config = dict(
    image_size=32,
    muon_scale='original',
    adamw_lr_other_params=0.0019,
    max_steps=11300,
    warmup_steps=220,
    adamw_weight_decay_other_params=0.05,
)
Rows from block 3 of the text encoder of a small text-conditioned image diffusion model, named by matrix and row number. Rows with one number belong to one neuron. Each number is 128 + 24 x the weight over its row's rms, rounded and kept within 0 to 255. All counts start at 0.
Before each neuron's rows are labels from the 100 texts, of 14976, where the neuron reaches its highest value: "tokens" is the input token at the peak. Only what is clearly more common there than usual is listed. The data: photos with spoken descriptions (Open Images, Localized Narratives).
# fc1: MLP up (text_encoder.blocks.3.mlp.fc1.weight, 384x128), inputs 0-127
# fc2: MLP down (text_encoder.blocks.3.mlp.fc2.weight, 128x384, transposed), outputs 0-127

tokens: "d"; "w"; "h"
fc1.166 [107 100 195 121 125 118 144 147 122 146 136 194 130  95 140 176 124 144 177 132 155 145 122 135 137 152 128 146  91 112 108 119 117 148 151  99 125  94 118  91 121 112  98 101 161 118 116 133 151 172 132 142 128 150 126 195 130 107 129 120  85  80 154 117  97 106 131 115 105 166 179 111 110 119 106 150 126 122 158 128 180 101 110 156 115 149 141 128 123 125 135 127 141 106 114 121 119  89  95 104 110 132 146 111 152 154 142 136  91 147 125 126 139 107 103  99 123  92 114 115 118 117 129 154 120  75 134  92]
fc2.166 [132 105 106 101 105  93 127 118 145 126 143 114  98 146  91 110 156 108 114 144 135 152 125  97 141 118 120 120 145 128 135 117 141  73  96 131 119 148 102 124 129 162 135 143  90 135 123 156  71 127  96 115 107 140  96 145 155 132 137 138 149 175 131 103  90 133  85 124 159  96 116 131  96  81 128 115 131 123 115 119 126 150 106 137 147 129  94 114 132 133 156 174 126 133 141 136 145 130 173 148 134 109  86 137 130 131  87 111 143 100 117 156 105 160 217 147 151 187 157 125 142 130 128 127 124 182 105 148]

tokens: "d"; "h"; "w"; "t"
fc1.221 [105  84 108 103  97 128 111  95 136 132 170 103 146 149  99 108 148 145 132 165 156 113 147 117 113 153  84 143 104 100 154 109 112 173 150 112 140 157  99 155 127 166 124 135 128 122 145 111 186  98 131  96 171 121 105 142 111 157 156 120  78 158 126 131 169 135 137 114 151 114 119  98 119 143 120 147  80 167 143  78 144 138 137 141 138 168 157  97 117 125  98 160 138  94 152 162 138 113 122 138  99  82 145 125 143 129 104 142 112 138 111 160 166 131 133 124 115 116 110 142 157 127 137 161 143  93  97 114]
fc2.221 [168 183 178 142 133 119 110 155 120 151  97 137 123 118 162 143 112 136 137  75 133 122 119 149 149 153 136 194 162 120 135 151 127  85 146 104 144 119 128  61 123 128 118 150 159 103  89 141 117 131 129 151 115 124 136 134 136 114 145  81 184 131 135 109  95 120  97 149 149 159 144 129 133 122 141 102 134  98 128 135 126 124 106 143 111 142 132 100 133 167 148 153 117 159 128  91 137 144 107 126 165 146 113 129  99 132 172 132 174 106 147 123 148 115 127 139 113 182 126 158 113 129 175 105 122  97 133 172]

tokens: "w"; "u"
fc1.59 [134 106  89 116 156 122 122 116  85 159 132 125 154 116  99 158 109 126 121 156 143  98 123 135 124 111 119 221 100 127 138 147 101 145 133 106 151 169 176 154 146  92  95  95 135 136 116 154 114 120 145 150 117 128 120 120 160  77 128 120 116 123  85 123 147 146 104 145 114 111 113 127 138 132 129 136 125 104 139  83 129 115 126 148  98 168 120 145 104 131 135 127 105 140  82 123  98  95 167 110 135 123 170 168 149 138 145 154  88 157 100 177 143 106 152  87 139  83 101 146 132 140 122 125 123 143 121 160]
fc2.59 [138 134 154 139 123 135  96 142 156 104 102 138  92 119 162 112 144 112 114 146 129 160 136 160 142 138 140  96 106 109 144 112 130 115 141 172  87 105 103  79 114 160 122 163 140 104 153  79 118 158  92 129 149 127 135 139  86 195 105 137 144 157 151 130 132 118 142  87 138 150 149 118 123 160 122 117 127 137 133 158 125 134 110 141 143 121 161  93 143 117 120 165 134 106 170 161 127 152 113 155  91 163 123  99 124 143 132  54 162 106 151  87 150 135 114 154  91 169 121 126 124 136 120 119 109 110 137  86]

tokens: "t"; "g"; "h"
fc1.42 [ 81 146  74 141 159 101 104 107 135 148 150 108 121 141 111 117 122  90 121 154 119 137 126 126 128 126  73 123 163 115 117 136 154 138 163 143 132 109 117 138 101 162 147 190 174 142 146 137 140 133 169 125 138 141 141 103 138  95 118 127 113 129 138 113 126 138 154 144 140 157 165 109 104 143 104 116  53 134 144 106  92 143 152 162 105 127 142 132 140 161 127 145 123 110 114 167 131  84 136  79 128 109 147 135 151  91 109  96 111 117 126 104  74  69 112 139 103  95 122 100 149 110 128 150 101 121 137 138]
fc2.42 [161 137 128 139  80 120 140 168  88 106 106 135 132 105 107 129 106 151 124  97 150 129 118 112 141 172 130 122 113 131 119 119 113 124 110 123 113 152 131  99 163 111 106 111 117 110 123 145 118 155 101 167 131 116 125 162 121 137 170 105 124 125  92 117 118 116  93 139 122  94 132 106 149 108 148 133 181 106 107 142 166 133 111 110 106 140 158  95  82 129 166 110 147 137 159  92 157 137  74 137 114 165 116 107 102 117 141 185 151 147 140 151 170 132 169 102 125 188 102 164  87 129 169 127 115  99 113 127]

tokens: "b"; "r"; "f"; "s"
fc1.250 [ 89 179 156 122 101 112 107  69 143 112  99  81 132 126 108 141 127 127 152 136 134 122 148 171 154 129 136 100 142  66 115 134 150 169 142 106 172 172 112 149 110 146 117 111  85 123 117 142 152 144  96 140 117 123 150 119 157  96 113 168 128 105 174 119 111 117 168  90 156  85 113 127 134 130 113 138 159 156 141 128  89 129 156 108 119 105 157 145 123 133 152 144 124 124 118 130  95 131 117  99 109 126 115 123 181 124 101 126 123 143  94 185 120 142 106 131 147 168 148 129 105 116 107 120 134 130 118  87]
fc2.250 [150 103 127 168  95 155 107 176 111 159 134 160 106 113 148  82 119 146 128 140 117 137 113 109 124 118 160 111 110 148 116 114 147  99 141 117 113 134 173 123 140 111 109  80 121 101 114 123  99 153 164  98 154 118 103 103 110 139 184 101 125 154  81 151 161 119 130 143 133 132 110 125 112 131 157  81 145 153 104 140 140 145 119 156 115 121  98 144 137 124 101 122 126 140 134 153 164  77  97 166 142  96 123 112 121 120 146 126 124 108 115 127 121  94 153 112  98  66 105  93 148 164 101 131 123  94 155 183]

tokens: "t"; "h"; "g"; "u"
fc1.155 [113 138 102 122 141  95  96 143 135  79 138 159 138 111  98 117 107 127 133 148 133 121 159 128 149 122 121 161 127 113  99 160 131 143 116 163 157 163  94 123 108 143 119 126 106  93  95 102 124 129 132 119 186 132 129 194 140 139  91 121 137 119 182 129 127 151 124 110 154 107 105 191 149 100 134  90 149 137 158 151 103 154 102 151 109 101 103 163 114 123 145 123 123 108 119  73  97 148 124 109 103  73 120  96 128  82 136 146 137 136 111 126 130 141 165 113 132 143 120 125 128 106 132 179  88 100 144 119]
fc2.155 [124 153 154 115 112 139 145 123 134 159 126 127 104 105  91 119  68 126  86 151 127 108  97 145 123  89 182 111 134 101 175  99 145  80 151  95  92 145 124 117 120 146 113 150 127 141 147 161 168 126 145 147 142 155  96  90 116 145 130 105 102 126  99 152 127 141 129 139 111 156 124  75 105 159 171 122 110 138 113 131 162 140 180  95 149 152 134  88 142 116 129 123 116 125 144 160 144 100 165 124 153 143 107 141 134 161 116 119  73 130 143 153 151  97 158 125 141 101 103 113 153 161 118 142 165 134 125 121]

tokens: "t"; "h"
fc1.88 [118 176 166 146 142  56 122 128 145  87 136 136 130 122 117 147 116 108 135 112 121 123  81 127 129 152 125 112 132 114 159 117 109 133  99 141 124  93 182  92 129 112 152 146 108 157 182 132 118 115 148 108 149 124 149 157  89 145 148 139 171 156 123 116 138  94  84 131 110 152 144 140 125 117 125 128  93 124 116 158 159 113 124 139 158 173  88 117 151 122 119 131 122  78 128 125 135 165 115 127 138 158 103 167 167 120 126  96 119  66 140 142  69 117 115 109 129 178 137 124 137 130 107 109 133 112 107 120]
fc2.88 [134 118 104  96  89 174  85 158 117 132 128 115 138 129 168 115 159 138 139 125 111 125 151 116 114 119 161 137 109 167  97 152 144 124 142 145 137 128 105 138 133 164 117 112 160  99  83 129  95  80  84 145 118 136 117 114 179 132 129 110 111 137 115 136 128 168 188 146 188  89 144 116 126 111 132 167 163 135 130 118  93 157 140 112  88 125 137 129 105 129 135 117 153 166 147 130 119  95 129 128 115 114 145  92 113 117 119 149 159 170 141 105 185 147 140 150 134 116  98 137 130 125 179 133 129 119 166 163]

tokens: "b"; "f"; "d"
fc1.24 [117 119 166 151  76 132 117 113 112 110 143 165 113 118 116 164 113 157 114 125 133 151 132 158  88 195 110 162 136 110  85 133 112 171 142 143 133 118 109  96 106 134 167 128 137  80 165 134 149 137 111 125 193 164 107 145 147 169 102  88  75 110 148 134 119 115 142 172  99 111 150 120 108 128 106 147  99 155 166 129 147 129 130 165 131 137 153 135 117 109  99 130 106 116 146 111 102 115 151 114  72 106 131 160 134 118 120 132 103 125 125 138 119  88 148 139 108 137 121 122  99 129 129 143 134 138  83 151]
fc2.24 [143 148 166 108 133 115 133 159 140 151 123 100 150 124 156 113 115 118 154  87 163 111 174  95 170 159 123 178 106  82 137 125 113 113 175 118 120 129 133 147 134 142 119 139 118  86 112 116 166 183 134 151  90 125 139 172 103 107 169 121 156 158 112  86 132 129  92 130 147 153 136 116 115 113 151 106 150 103 108 153 164 141 124 129  76 136 108 106 136 163 181 130 141 128 128 126 156 131 101 134 148 126 102 116 111 104 133 145 179 101 122 130 124  99 178 146 105 142 128 144 131 133 171 114 115 105 124 155]

tokens: "t"; "e"
fc1.57 [143 222 172 113 107 130 186 131 182 132 151 113 103 118  95 143 115 115 120 128 156 132 141 117  95 123  86 124 120 162 151 124 141 157  88 145 129 140 117 159 116 102 121  96 118 111  90 184 131 118 168 112 115 149 131 139 137 135 138 115 138 126 133 105 116  95  99 125 144 159 128 107 132 108 156 140  95 117 158 127 143 151 104 126 173 144 142 149 110 129 131  75 104 144 133 114 104 110 101 131 120 131 132 171  91 110 155 112 125 144 130 122 124 124 146 101 135  91 140 177 103 131 154 147  80 153 137 129]
fc2.57 [ 96  68 118 183 138  95  75 128 115 151 112 113 152 148 134  66 164 181 131 102 137 119 113 158 167 121 139 156 142  86 120 162 144 141 122 156 113  96 117 100 149 157 131 195 144 138 164  75 110 112 127 126 138 100 105 104 115 112 122 110 131 154 139 148 115 143 149 135 102 116 123 180 133 128 108 147 146 135 109 134 140 124 134 108 109  99 121 116 108 130 104 167 142 111 132 148 157 136 149 126 140 124  99  78 118 128 129 134 137 113 131 105  90 116 130 121 102 127  69 111 140 125 149 105 128 120  92 114]

tokens: "u"; "."
fc1.251 [ 93 116 116 121 123 110 152 138 133  76 138  87 138 104 163 114 120 106 129 128 147 119 125 137  81 150 150 169  81  82 110 125 123 155 152 129 142 129  93 155 128 136 125 104 118 122 134  55 110 117 128 126  91 166 126 183 130 122 121 155 156 126 131 131  90 105 159 111 120 147 133 102 110 148  74 116 159 119 128 118 115 140 100 141 102  93 124 141 133 148 135 133 116 137 152 124 136  89 150 112 123 175 118 100  68  96 166 131 131 158 152 158 161 113 145 166 125 144 141 137 131 178 148 169 121 136 143 117]
fc2.251 [139  84 123 138 169 134 137  94 129 200 175 170 102 140 112 145 149 138 151 126 112 159 145 118 120 102 120  98 175 166 124 124 153 108 128 117 122 155 117 111 140 111 108 125 171 154 153 158 174 110 150 142 156  77 107  76 102 138 142 139 121 124 121 105 126 150 144 139 141 129 114 131 146 104 150 133 111 141 129 130 138  90 157 104 167 135 104 123 152  69 108 112 122 136 123 152 126 131  96 117 149  85 125 148 167 167 130 137 115 112  97  79 121 105 115 126 118 108 150 110 148  77 105 117 136  98 136 103]

tokens: " "
fc1.198 [117 113  88 125 135 149 127 135 172  92  94 135  89 132 115 133 136 107 168 177 145 139  85 122 118 130 108 149 107 147 110 140 104 110 101 108 109 131 134  96 162 120 141 100 148 144 109 132 111 182 153 157 141 120 163 129 132 121 107 166 146 144  98 130 128 112 129 116 124 146 152  94 165 190 132  41 129 123 137 100  98 154 152 122 136 143 119 121 128 110 130 124  96 104 128 157 101 167 125 113 174 133 116 134 118 149 154 124 145 134 146 115 135 123 102 151  95 166 135 175  93 130 158 139 144  94 122  86]
fc2.198 [142 158 172 124 127 113 146 149 144 145 159 133 136 115 144 149 104 154 120  86 133 151 136 146 109  86 169 124 128 134 145 140 163 128 145 119 125 121 106 151 108 136 148 127 141 121 149 139 157  95 110 126 142 132  94 149 149 140 170 113 114 120 166 130 178 129 115 139 155 130  90 141  80 107 140 209 139 113 129 122 122  62 125 134 114  94 141 102 169 158  82 118 155 120 123 133 110 120  84 152  95 121 138  79 136 110 111 122 129 127 121  75 104 131 126 162 129 115 100 129 162 122  83 130  88 134 137 163]

tokens: "d"; "w"; "g"
fc1.270 [105 138 132 111 130 114 105 118 132 200  91 143  94 165 147  96 137 130 130  97 129 163 192 161 148 138 133 133 152 132 110 142 170 146 126 163 143 113 131 119 102  93 138 126 126 114 152  63 129  99 133 154 143 112 130 176 116 118 137  84 106 148 121 109  76 132 132 132 138 139 110 101 151 153 153 131  90 138 101 148 114 124 161 129 138 156  63 122 144 123 168 142 127 121 117 146 101 103 115 151 125 101 126 123 137 113 124 133 133 160  65 117 117 190 118 151 131 169 148 128 132 134 140 134 139 111 145 127]
fc2.270 [158 115 135 102 102 145 143 106 140  85 131 131 170 145 119 132 119 118  83 160 116 127  97  76 148 129 122 127 140 133 149 143  93 127 105 108 140 123 108 128 142 128 110 167 111 156 100 190 145 176 125  74 102 127 127  80 149 142 136 136 145  92 129 174 119 120  83 104 131 100 148 147 125 119 104 130 121  89 168 123 136 107  69 118 131 114 187 113 112 144 127 156 107 148 125 110 174 120 145 136 121 109 123 130 124 110 129 160 100 109 160 143 121  84 148 104 171 136 152 114 115 133 122  91 130 157 156 127]

tokens: "w"; "s"; "f"; "d"
fc1.22 [ 89  99 122 118 125 155 125 117  80 166  99 136  96 148 160 127 179 132 121 115 159 131  92 131 104 159 145 169 147 128 103 159 110  99 131 155 120 100 123 106 118 113 156 134 132 141 146 137  88  91 118 120 132 142 132 132  50  97 126 107 147 136 124 120 139 113 100 152 108 142 142  58 118 130  97 162 115 139 113 121 126 109 115 119 121 118 155 107 127 127 150 151 141 211 162 150 128 162  74 136 119 146 126 157 127 112 117 141 149 110  91 149 138 149 136 111 114 165 100 146 141 130 141 137 129 122  93 156]
fc2.22 [137 140 112 110 146 108 161 126 157 126 151 124 133 137 111 114  86 109 131 107 101  96 141 106 143 116  98 110 109 139 143  80 133 153 160 124 139 127 137 152 101 124 124 125 155 138 153 133 176 155 114 133 111 130 100 114 194 136 149 167 126 138 173 152 168 120 113 112 153 135 127 178 144 152 160 111 127 132 167 167 103 127 170 145 127 135  86 130 137 117 121  88 113  66 115  78 110 135 180 107 115 142 139  94  91 171 134 109 114 117 175 124 134 146 133 126 118 114 139 114 136 162 107  92  91 113 150 123]

tokens: "d"; "s"
fc1.63 [109 143 161 119 104 184 127 160 120 134 128 137 119  90 108 153 144 102 146 105 121 111 132 110  72 117 145 136 163 130 156 112  99 138 157 187  80 128 147 122 159 127 139 149 121 134 111 127 125 120 114 142 142 139 124 158 133 148 158 105 129 149 120 107 165 151 129 130 158 102 163 122  99 118 117 158 124 151 142 143 173 105 113  71 171 163 110 147 116 124 101 128  99 164 113 116 161 175 145 136  89 112 141 144 116 129 181 132 131  99 119 122 104  95 128  87 142 140  90 137 114 146  89 130 182 155 122 130]
fc2.63 [150 129 114 136 121 108 128  92 123 151 131 158 134 152 153 135 127 149 139 123 131 113 101 139 178 126 113 166 109 133 107 124 106 143 123  88 132 140 145 112 103 130 132  80 124 146 126 141 124 106 144 120 124 132  96  78 132 125 105 166 121 141 130 129 109 123 148 136 134 148 119 122 162 149 117 128 140 105 116 115 108 196 128 150  82 108 125 116 156 130 146 114 185 114 132 180 103  64  92 139 206 122 142 175 129 125  82  98 139 133 133 125 148 128 124 160 124 127 133 132 121  97 166 114  60  94 162 133]

tokens: "w"; "n"
fc1.85 [163  96 162 106 138 148 158 123 102 104 105 119 177 121 109 142 108 149 197 114 118 118  96 162 114  92 130 146 157 129  98 133 130 166 114 142 106 156 167 164 118 136 109 116 135  97 124 124 131 169  72 125 161 152 127 162 122 122 124 123 110 156 109 103 170 128 102 108 140  90 144 110  89 102 142 125 123 164 103 157 117 146 105 125 127 140 169 135 129 150 128 124 103 108 130 101 134 135 130  88 145 148 144 126 101 157  81 147 158  96 141  93  88  89 135  89 123 160 140 121 145 137 163 138 132 111  97 128]
fc2.85 [102 154 117 157 153 135 138 148 125 107 133 136  67 120 140 116 123 114  83 140 102 135 168 123 167 119 122  99 163 130 149 129 132 114 115 137 141 120  90  93 119  80 130 151 118 153 114 160 131  78 201 138 115 140 161 117 111 141 108 169 149 123 140 145 132 142 129 141 143 160 156 168 146 166 144 148 150  65 112 120 144 142 144  84 168  88 136 116 119 130 136 126 144 134 117 144 141 122 153 143 110 111 108 142 122  97 147 130 142 116  96 103 173 165  88 138 133 126  92 140 122 124 123 123  92 134 138  64]

tokens: "u"; "r"; "g"
fc1.301 [116 121 161 134  86 119 102 118 115  86 104 159 134 100 147 164 116 129 172  97 132 162 143 157 102 147  88 143 101 155 106 154 118 173 105 148 123 129 107 155 125 157 126 117 123 133 123  99 142  80 168 163 152 154 131 129 160 109 131 100  97 121 150 123  92 139 134 118 117 109 120 158 143  86 147 129 144 151 154 113 163 153 100 155 145 126  92 149 126 104 130  79 178 121  91 101 113 145 132 117 115 145 154 122 104  92 117 149  86 121  71 130 149 148 153 149  88 150 131 110 138 126 117 161 126 104 159 115]
fc2.301 [142 144 104 131 151 143 122 144 132 130 140 129 119 131  75 111 111 128  90 192 106 116 109 125 136 110 160 119 112  78 152 123 159  51 145 114 114 160 145 108 102 161 108 104 109 123 136 135 145 149 117 132 129 153 100 143 122 151 123 102 146 126 105 164 133 157 121 125 117 148 123 112 111 154 149 132 119 137 113 132  89 128 156  77 131 120 124 100 114 121 141 146 104 143 174 127 130 131 164 112 124 137  87 141 148 201 132 106 107 103 138 119 170  86 151 103 171  86  93 127 145 104 118 143 137 176  98 121]

tokens: "b"; "f"
fc1.225 [ 90 158 133 128 113 132  58 124 122 109 139 148 107 182  95  96 124 153  95 135 137 108 142 120 121 152 148 152 102 120 109 104 108 173 131 112 128  85 125 153 119 103 127 148 106 122 145 108  79 155 109 141 142 140 165 152 141 151 134 103 151 108 150 172  89 139 163 150 116 137 159 140 104 140 122 109 117 143 134 105 136 108 133 132 116 118 151 135  99 119 143 124  60 144 122 140 113 157  99 123 126 177 182 142 162 124 108 106 124 150 137 161 110  87 122 105 130 127  79 120 157 107 184 151 142 127 131 143]
fc2.225 [152 152 134 108 151 134 140 149 158 122 119 116 155  85 179 119  84 146 139  74 147 153 124 113 135 118  94 131 139  98 106 137 165 106 129 168 112 151 110 118 135 156 102 156 163  96  95 162 191 119 157 160  85 121 121 125 118 145 109 118 129 172 123  97 121 114  88 108 141 134 117  97 124 131 138 117 150 146 141 115 162 155 129 153 132 137 120 101 136 101 106 120 169 159 132 115 131 102 131 142 142  94  98 106 104 130 164 139 120  84 133 107 133 106 142 142 121 146 189 153  68 115 141 148 139 131 119 165]

tokens: "u"
fc1.169 [120 130  75 112 106 116 108 104 117 126 180 147 128 107 130 137 135 181 104 118  79  94  79 141 114 150 117 141 108 107 133 101 108 118 166  92 138 123 105 162  97 155 139 120 141 138 159 115 143 142 133 114 146 146 150 127 164 129 135 144 126  93 117 141 128 138 164 149  78 151 177 155 125 144 138 129 135 146 116 124 122 148 102 175 176  77 123 106 180 150 101 123 149 152 137 165 123 155 111 143 127 132 170 123 120 125 112 133 128 104  88 143 128 133 149 118  99  85 138  86  99 152 122 145 121  81 153 117]
fc2.169 [159  97 170 152 129 115 138 137 144 125 105 145 129 130  56 143  89  86 170 139 142 175 176 154 123 128 174  93 158 144 122 125 125 131 106 157 104 154 130 102 144 107 123  97 123 115 115 181 132 113 156 148 165 104  83 115  71 148 124 140 151 128 148  90  80 150 120 131 149 127 129 103 118 111 135 152 148  92 101 133 128 105 182 124  76 161 138 142  99 134 133 112 106 129 142 135 104 119 138 108 120 132 121 137 145 120 158 156 123 150 137  91 151 153 132 108 132 144 160 157 139 115 163 118 125 140 127 135]

tokens: "t"; "h"; "d"; "g"
fc1.29 [146 133 125 136  94 146 137  86 143 120 126 118 151 114 145 126  85  97 134 146 133 153 165 123  90 132 175 152 137 135 106  76 120 109 106 127  90 161  81 115  98 110 148 165 110 176 101 127 158 154 137 113 116 126 105 151 120 129 134 107 149 117 136 143 100 122 175 133  91 133 124 140 149 125 118 140 118 107 133 211 106 119 101 121 153 143 134 132 120 135 148 106 109  86 118 118 162  86 154 170 126 126 120 172 142 177 138 139 161 105 146 165  99  93 142 138 146 148 129 111 159 121 105  97 119 148 140 105]
fc2.29 [124 150 129  99 157 110 112 176 121 114 130 132 107 156 126 122 163 133 131 107 125  94  92 126 139 156 112 127 109 146 154 149 122 148 139 122 173 119 138 125 165 118 121  99 149  91 170  97 103  80 113 157 123 123 134 114 121 147 137 164  95 133 123 106 130 126  99 157 176 119 133 128 130 109 145 129 133 165  91  79 146 159 142 148 140 146 125 109 134 120 117 106 166 169 121  90 121 176 118  78 139 151 158 106 120  37 125 111 107 150 121 102 179 148 117  98  88 102 137 145 128 116 136 137 113 115 135 145]

tokens: "t"; "h"; "w"; "d"
fc1.349 [135 136 121 175 137 109 126 121 127 175 136 133 154 106 129 121 123 152 110 139 107 113 162 152 125 178 121 114 165 105 161 128 104 142 163 140  98 129 112 125 123 132 140 124 140 108 105 164 185 175 140 143 108 115 101 162 104 113 143 136 103 138 154 105 138 104  88 183 125 122 100 150 166 125 140  84  82 115  85 156 109 118 126 116 150 128 108 115  93 152 153 142 123 105  83  96 107  82 153 138 167 144 123 102 152 135 133  88 138 162  77 148 118 126  89 148 124 146 150 136 123 139 120 160 154 150 147 130]
fc2.349 [129  78 144 102 106 152 152 103 166  80 153 166 112 114 104 108 144 134 108 127 157 125  99 120 167 105 136 139 118 125 128 152 137 126  72 112 146 128 152 131 165 111 110 126 121 170 131 167  99 118 107  87 164 155 135  98 141 138 131 111 127 125 127 118  81 138 121  65 130 109 143 111 118 142 107 136 151 137 137  81 153 112  94 129 128 155 132 131 146 140 152 122 149 162 148 149 136 141 141 105  48 132 109 137  97 134 122 148 120 135 171 165 144 181 136 101 150 156 137 130 146 117 144  80 135 155 116 115]

tokens: " "
fc1.364 [153 123  89  82 149 108 116 128 134  88 115 147 111 151 121 135 107 114  99 163 100  92  84 108 139 141 127 151 127 118 139 134 145 121 149 120 124 156 124 101 101 195 103 102 120 136 122 200  85 153 124 129 114 160 124 167 113 119 139 150  96 121 126 136 132 123 121 153  98 142 107  85 116 148 176 109 142 152 147 115 107 146 150 109 121 145 165 134 144 155 150  99 130 191 150 132 132 138 176 122 130 149  95 133 154 162 131 138 114  97 133 121 119 162 122 113 135  71 101  94 132  97 154 102 119 117 111 108]
fc2.364 [102 146 178 175 128 126 125 136 116 102 132 116 109 131 129 137 128 100 165  98 177 151 119 119 111 147 181  83 141 147 117 111 117 161 131 151 137  73 123 111 148  81 197 147 130 111 142  62 176 124 136 174 154  95 136 115 106 161 122 124 167 122 105 112 117 143 130 142 124 140 106 131 121 122 124 115 120 119 107 138 133 103 140 179 149 104  87 151 141 123  87 136 130 115 124 115 162 132  79 115 146  96 151 139  76 118 113 128 136 129 120 137 131 101 143 132 103 129 115 140 101 154  96 100 109 114 127 134]

tokens: "d"; "w"
fc1.334 [106  77 124 131  91 127 130 164 131 155  87 147 153 132 127 122 127 105 108 131 134  57 114 130 174 123  92 114 115 133  82 120 183 114 162 158 176 132 130 151 150 136 130 155 117 119 180 108 120 155 133  94 121 115 122 141 172 142 123 147 126 121  94 128  86 143 121 100 133 143  89 140 128 117 115 125 123  96  93 115 112 140  74 161 133 105 105 154 124 116 165 159 130 111 119 104 132 157 165 144 112 136 112 100 161 129 127 155 135 129 136 159 113 130 140 100 114 158 157 135 113 150 155 159 136  76 146 153]
fc2.334 [133 155 117 144 160 159 140 103 103  91 143 132  99 150 139 152 138 151  85 124 129 135 133 144 126 137 108 169 130 115 157 173  56  88 146 105 103 153 133  68  92 131  96  90 146 156 101 144 146 127 125 135 100 176 138 143 114 115 133  87 122 145 157 130 130  88 114 138 152 130 183 156 148 135 113 141 121 116 157  92 107 110 132 123  96 136 158  68 108 146 105  90 127 126 125 145 117 134 117 161 129 147 140 129 106 120 128 128 124 177 102 118 149 171 119 153 131 141  83 122 129 160 100 118 132 133 134 109]

tokens: " "
fc1.180 [ 90 110  96 126 127 127 121 156 144 115 156 135 136 135 105 134 110 149 156 143 105 137 135  99 136 185 157 108 122 106 102 101 130 175 189 154 141 144 135  93 146 140 157 118 153 117 129  92  97 153 136 123 110 157 119 156 117 155 138 128 150 131 110 142 133 130 141 107 119 113 100 147 158 165  68 137 131 120 124 102 102 134 128 120 132 141 158 144 148 114 111 123 156 104 142 126  80  85 160 147 140  98 154 110  96 113 124 144 122 151 140  93 164 121  59 176 141 148 122 113  79 106 109 114 131 165 161  90]
fc2.180 [176 193 106 149 148 138 132 136 113 134  93 119 111 105 138 136  96  89 141 111 144 132 119 171 119 103 103 167 132 103 150 145 119  72 141  98  96  94 148 123  99 141 135 131 118 151 132 138 169 140 158 139 121 122 166 127 126 121 121 139 134 103 139 127 105 134  68 148 109 161 152  82 115 112 126 145 119 172 109 110 156 143 114 133 139 115 120  81 112 133 125 130 105 109 160 155 137 148 106 102 162 165 143 125 136 161 141 114 112  89 155  99 141 101 150  95 163 112  97 126 135 116 170 116 131 116 172 174]

tokens: " "
fc1.303 [102 103 123 100 169 117 184 100 131 104 160 141 120 115 119 175 119 165 173 105 107 127  85 132 118 152 120 106 143  91 190 153 162 132 148  99 137 138 142 135 106 136 109 152 134 133 169 141 125 144 181 108 146 139 130 159 104  99 110 113 150 100 137 140  97 125  97 183 127 110 160 135 118 121 136 150 139 113 122 106 153 142 165 133 179 125 133 144 131  73 131 150 140 140 104 139 103 171 147 131 115 135 124 102 104 139 128  89 117 134 128 136 136 152 112 125 151  45 137 147 145 107 129 113 126 120 131 132]
fc2.303 [153 134 155 169 114 149 106 155 141 118  92 137  80 123 100 103 136 135 122 126 152 135 158 120 142  95 157 151 140 182  97 114  99 103 107 150 100 133 100 141 136  90 134 114 162 138 137 101 143 106  97 163 140 116  83 108 121 143 103 144 137 169 108  99 101 138 144 105 127 119 131 105  73 129 106 127 125 141 115 159 106 124 151 111 137 124 128  84 122 158  67 130 109 130 123 135 101  84 117  97  75 106 111 141 137 130 111 147  88 176 135 151 100 119 141  93 106 152  88 131 163 178 123 126 121 128 136 135]

tokens: "t"; "h"
fc1.15 [109  94 120 114 133 122 179 125 143 179  98 173 145 138 147  81 135 130 127 109  80 139 129 155 100 120 114 151 117 119 135 120 123 130 119 135 112  74  75 127  87 122 142 170 147 129 128 144  92 134 138 144 179 122 144 112 136 149 177  95 162 132 134 123  95  90 124  79 144 145 149 105 131 142 149 135 124 150 128 142  99 137 131 120  94 140 101 152 140 137 139 102 133 101 106 143 151 100 157 147 103  97 148 109 143 144 157 136 140 138 134  78 166  98 135 167  91  98  92 124 164 121 111 114 128 106 155 166]
fc2.15 [172 141 151 134 127 116 129 134  98 115 143 106  98 145  74 162 150 112 135 160  97 122 132 114 140 138 127 137  96 149 174 138 154 116 136 125 139 155 181 110 136 122 111 138  86 110 117 128 115 161  89 135 109 111 100 138 137 100 109 141 134 140 129 153 131 148  77 109 110 113 130 122 106  72  99 116 101 119 136 120 160 122 105 169 163 119 161 123  77 125 126 159 145 135 152 117 103 144 103 130 135 124 132 154 127 161  90  99 108  83 111 189 105 146 127  82 170 187 144 140 132 117 168 122 124 121 109 123]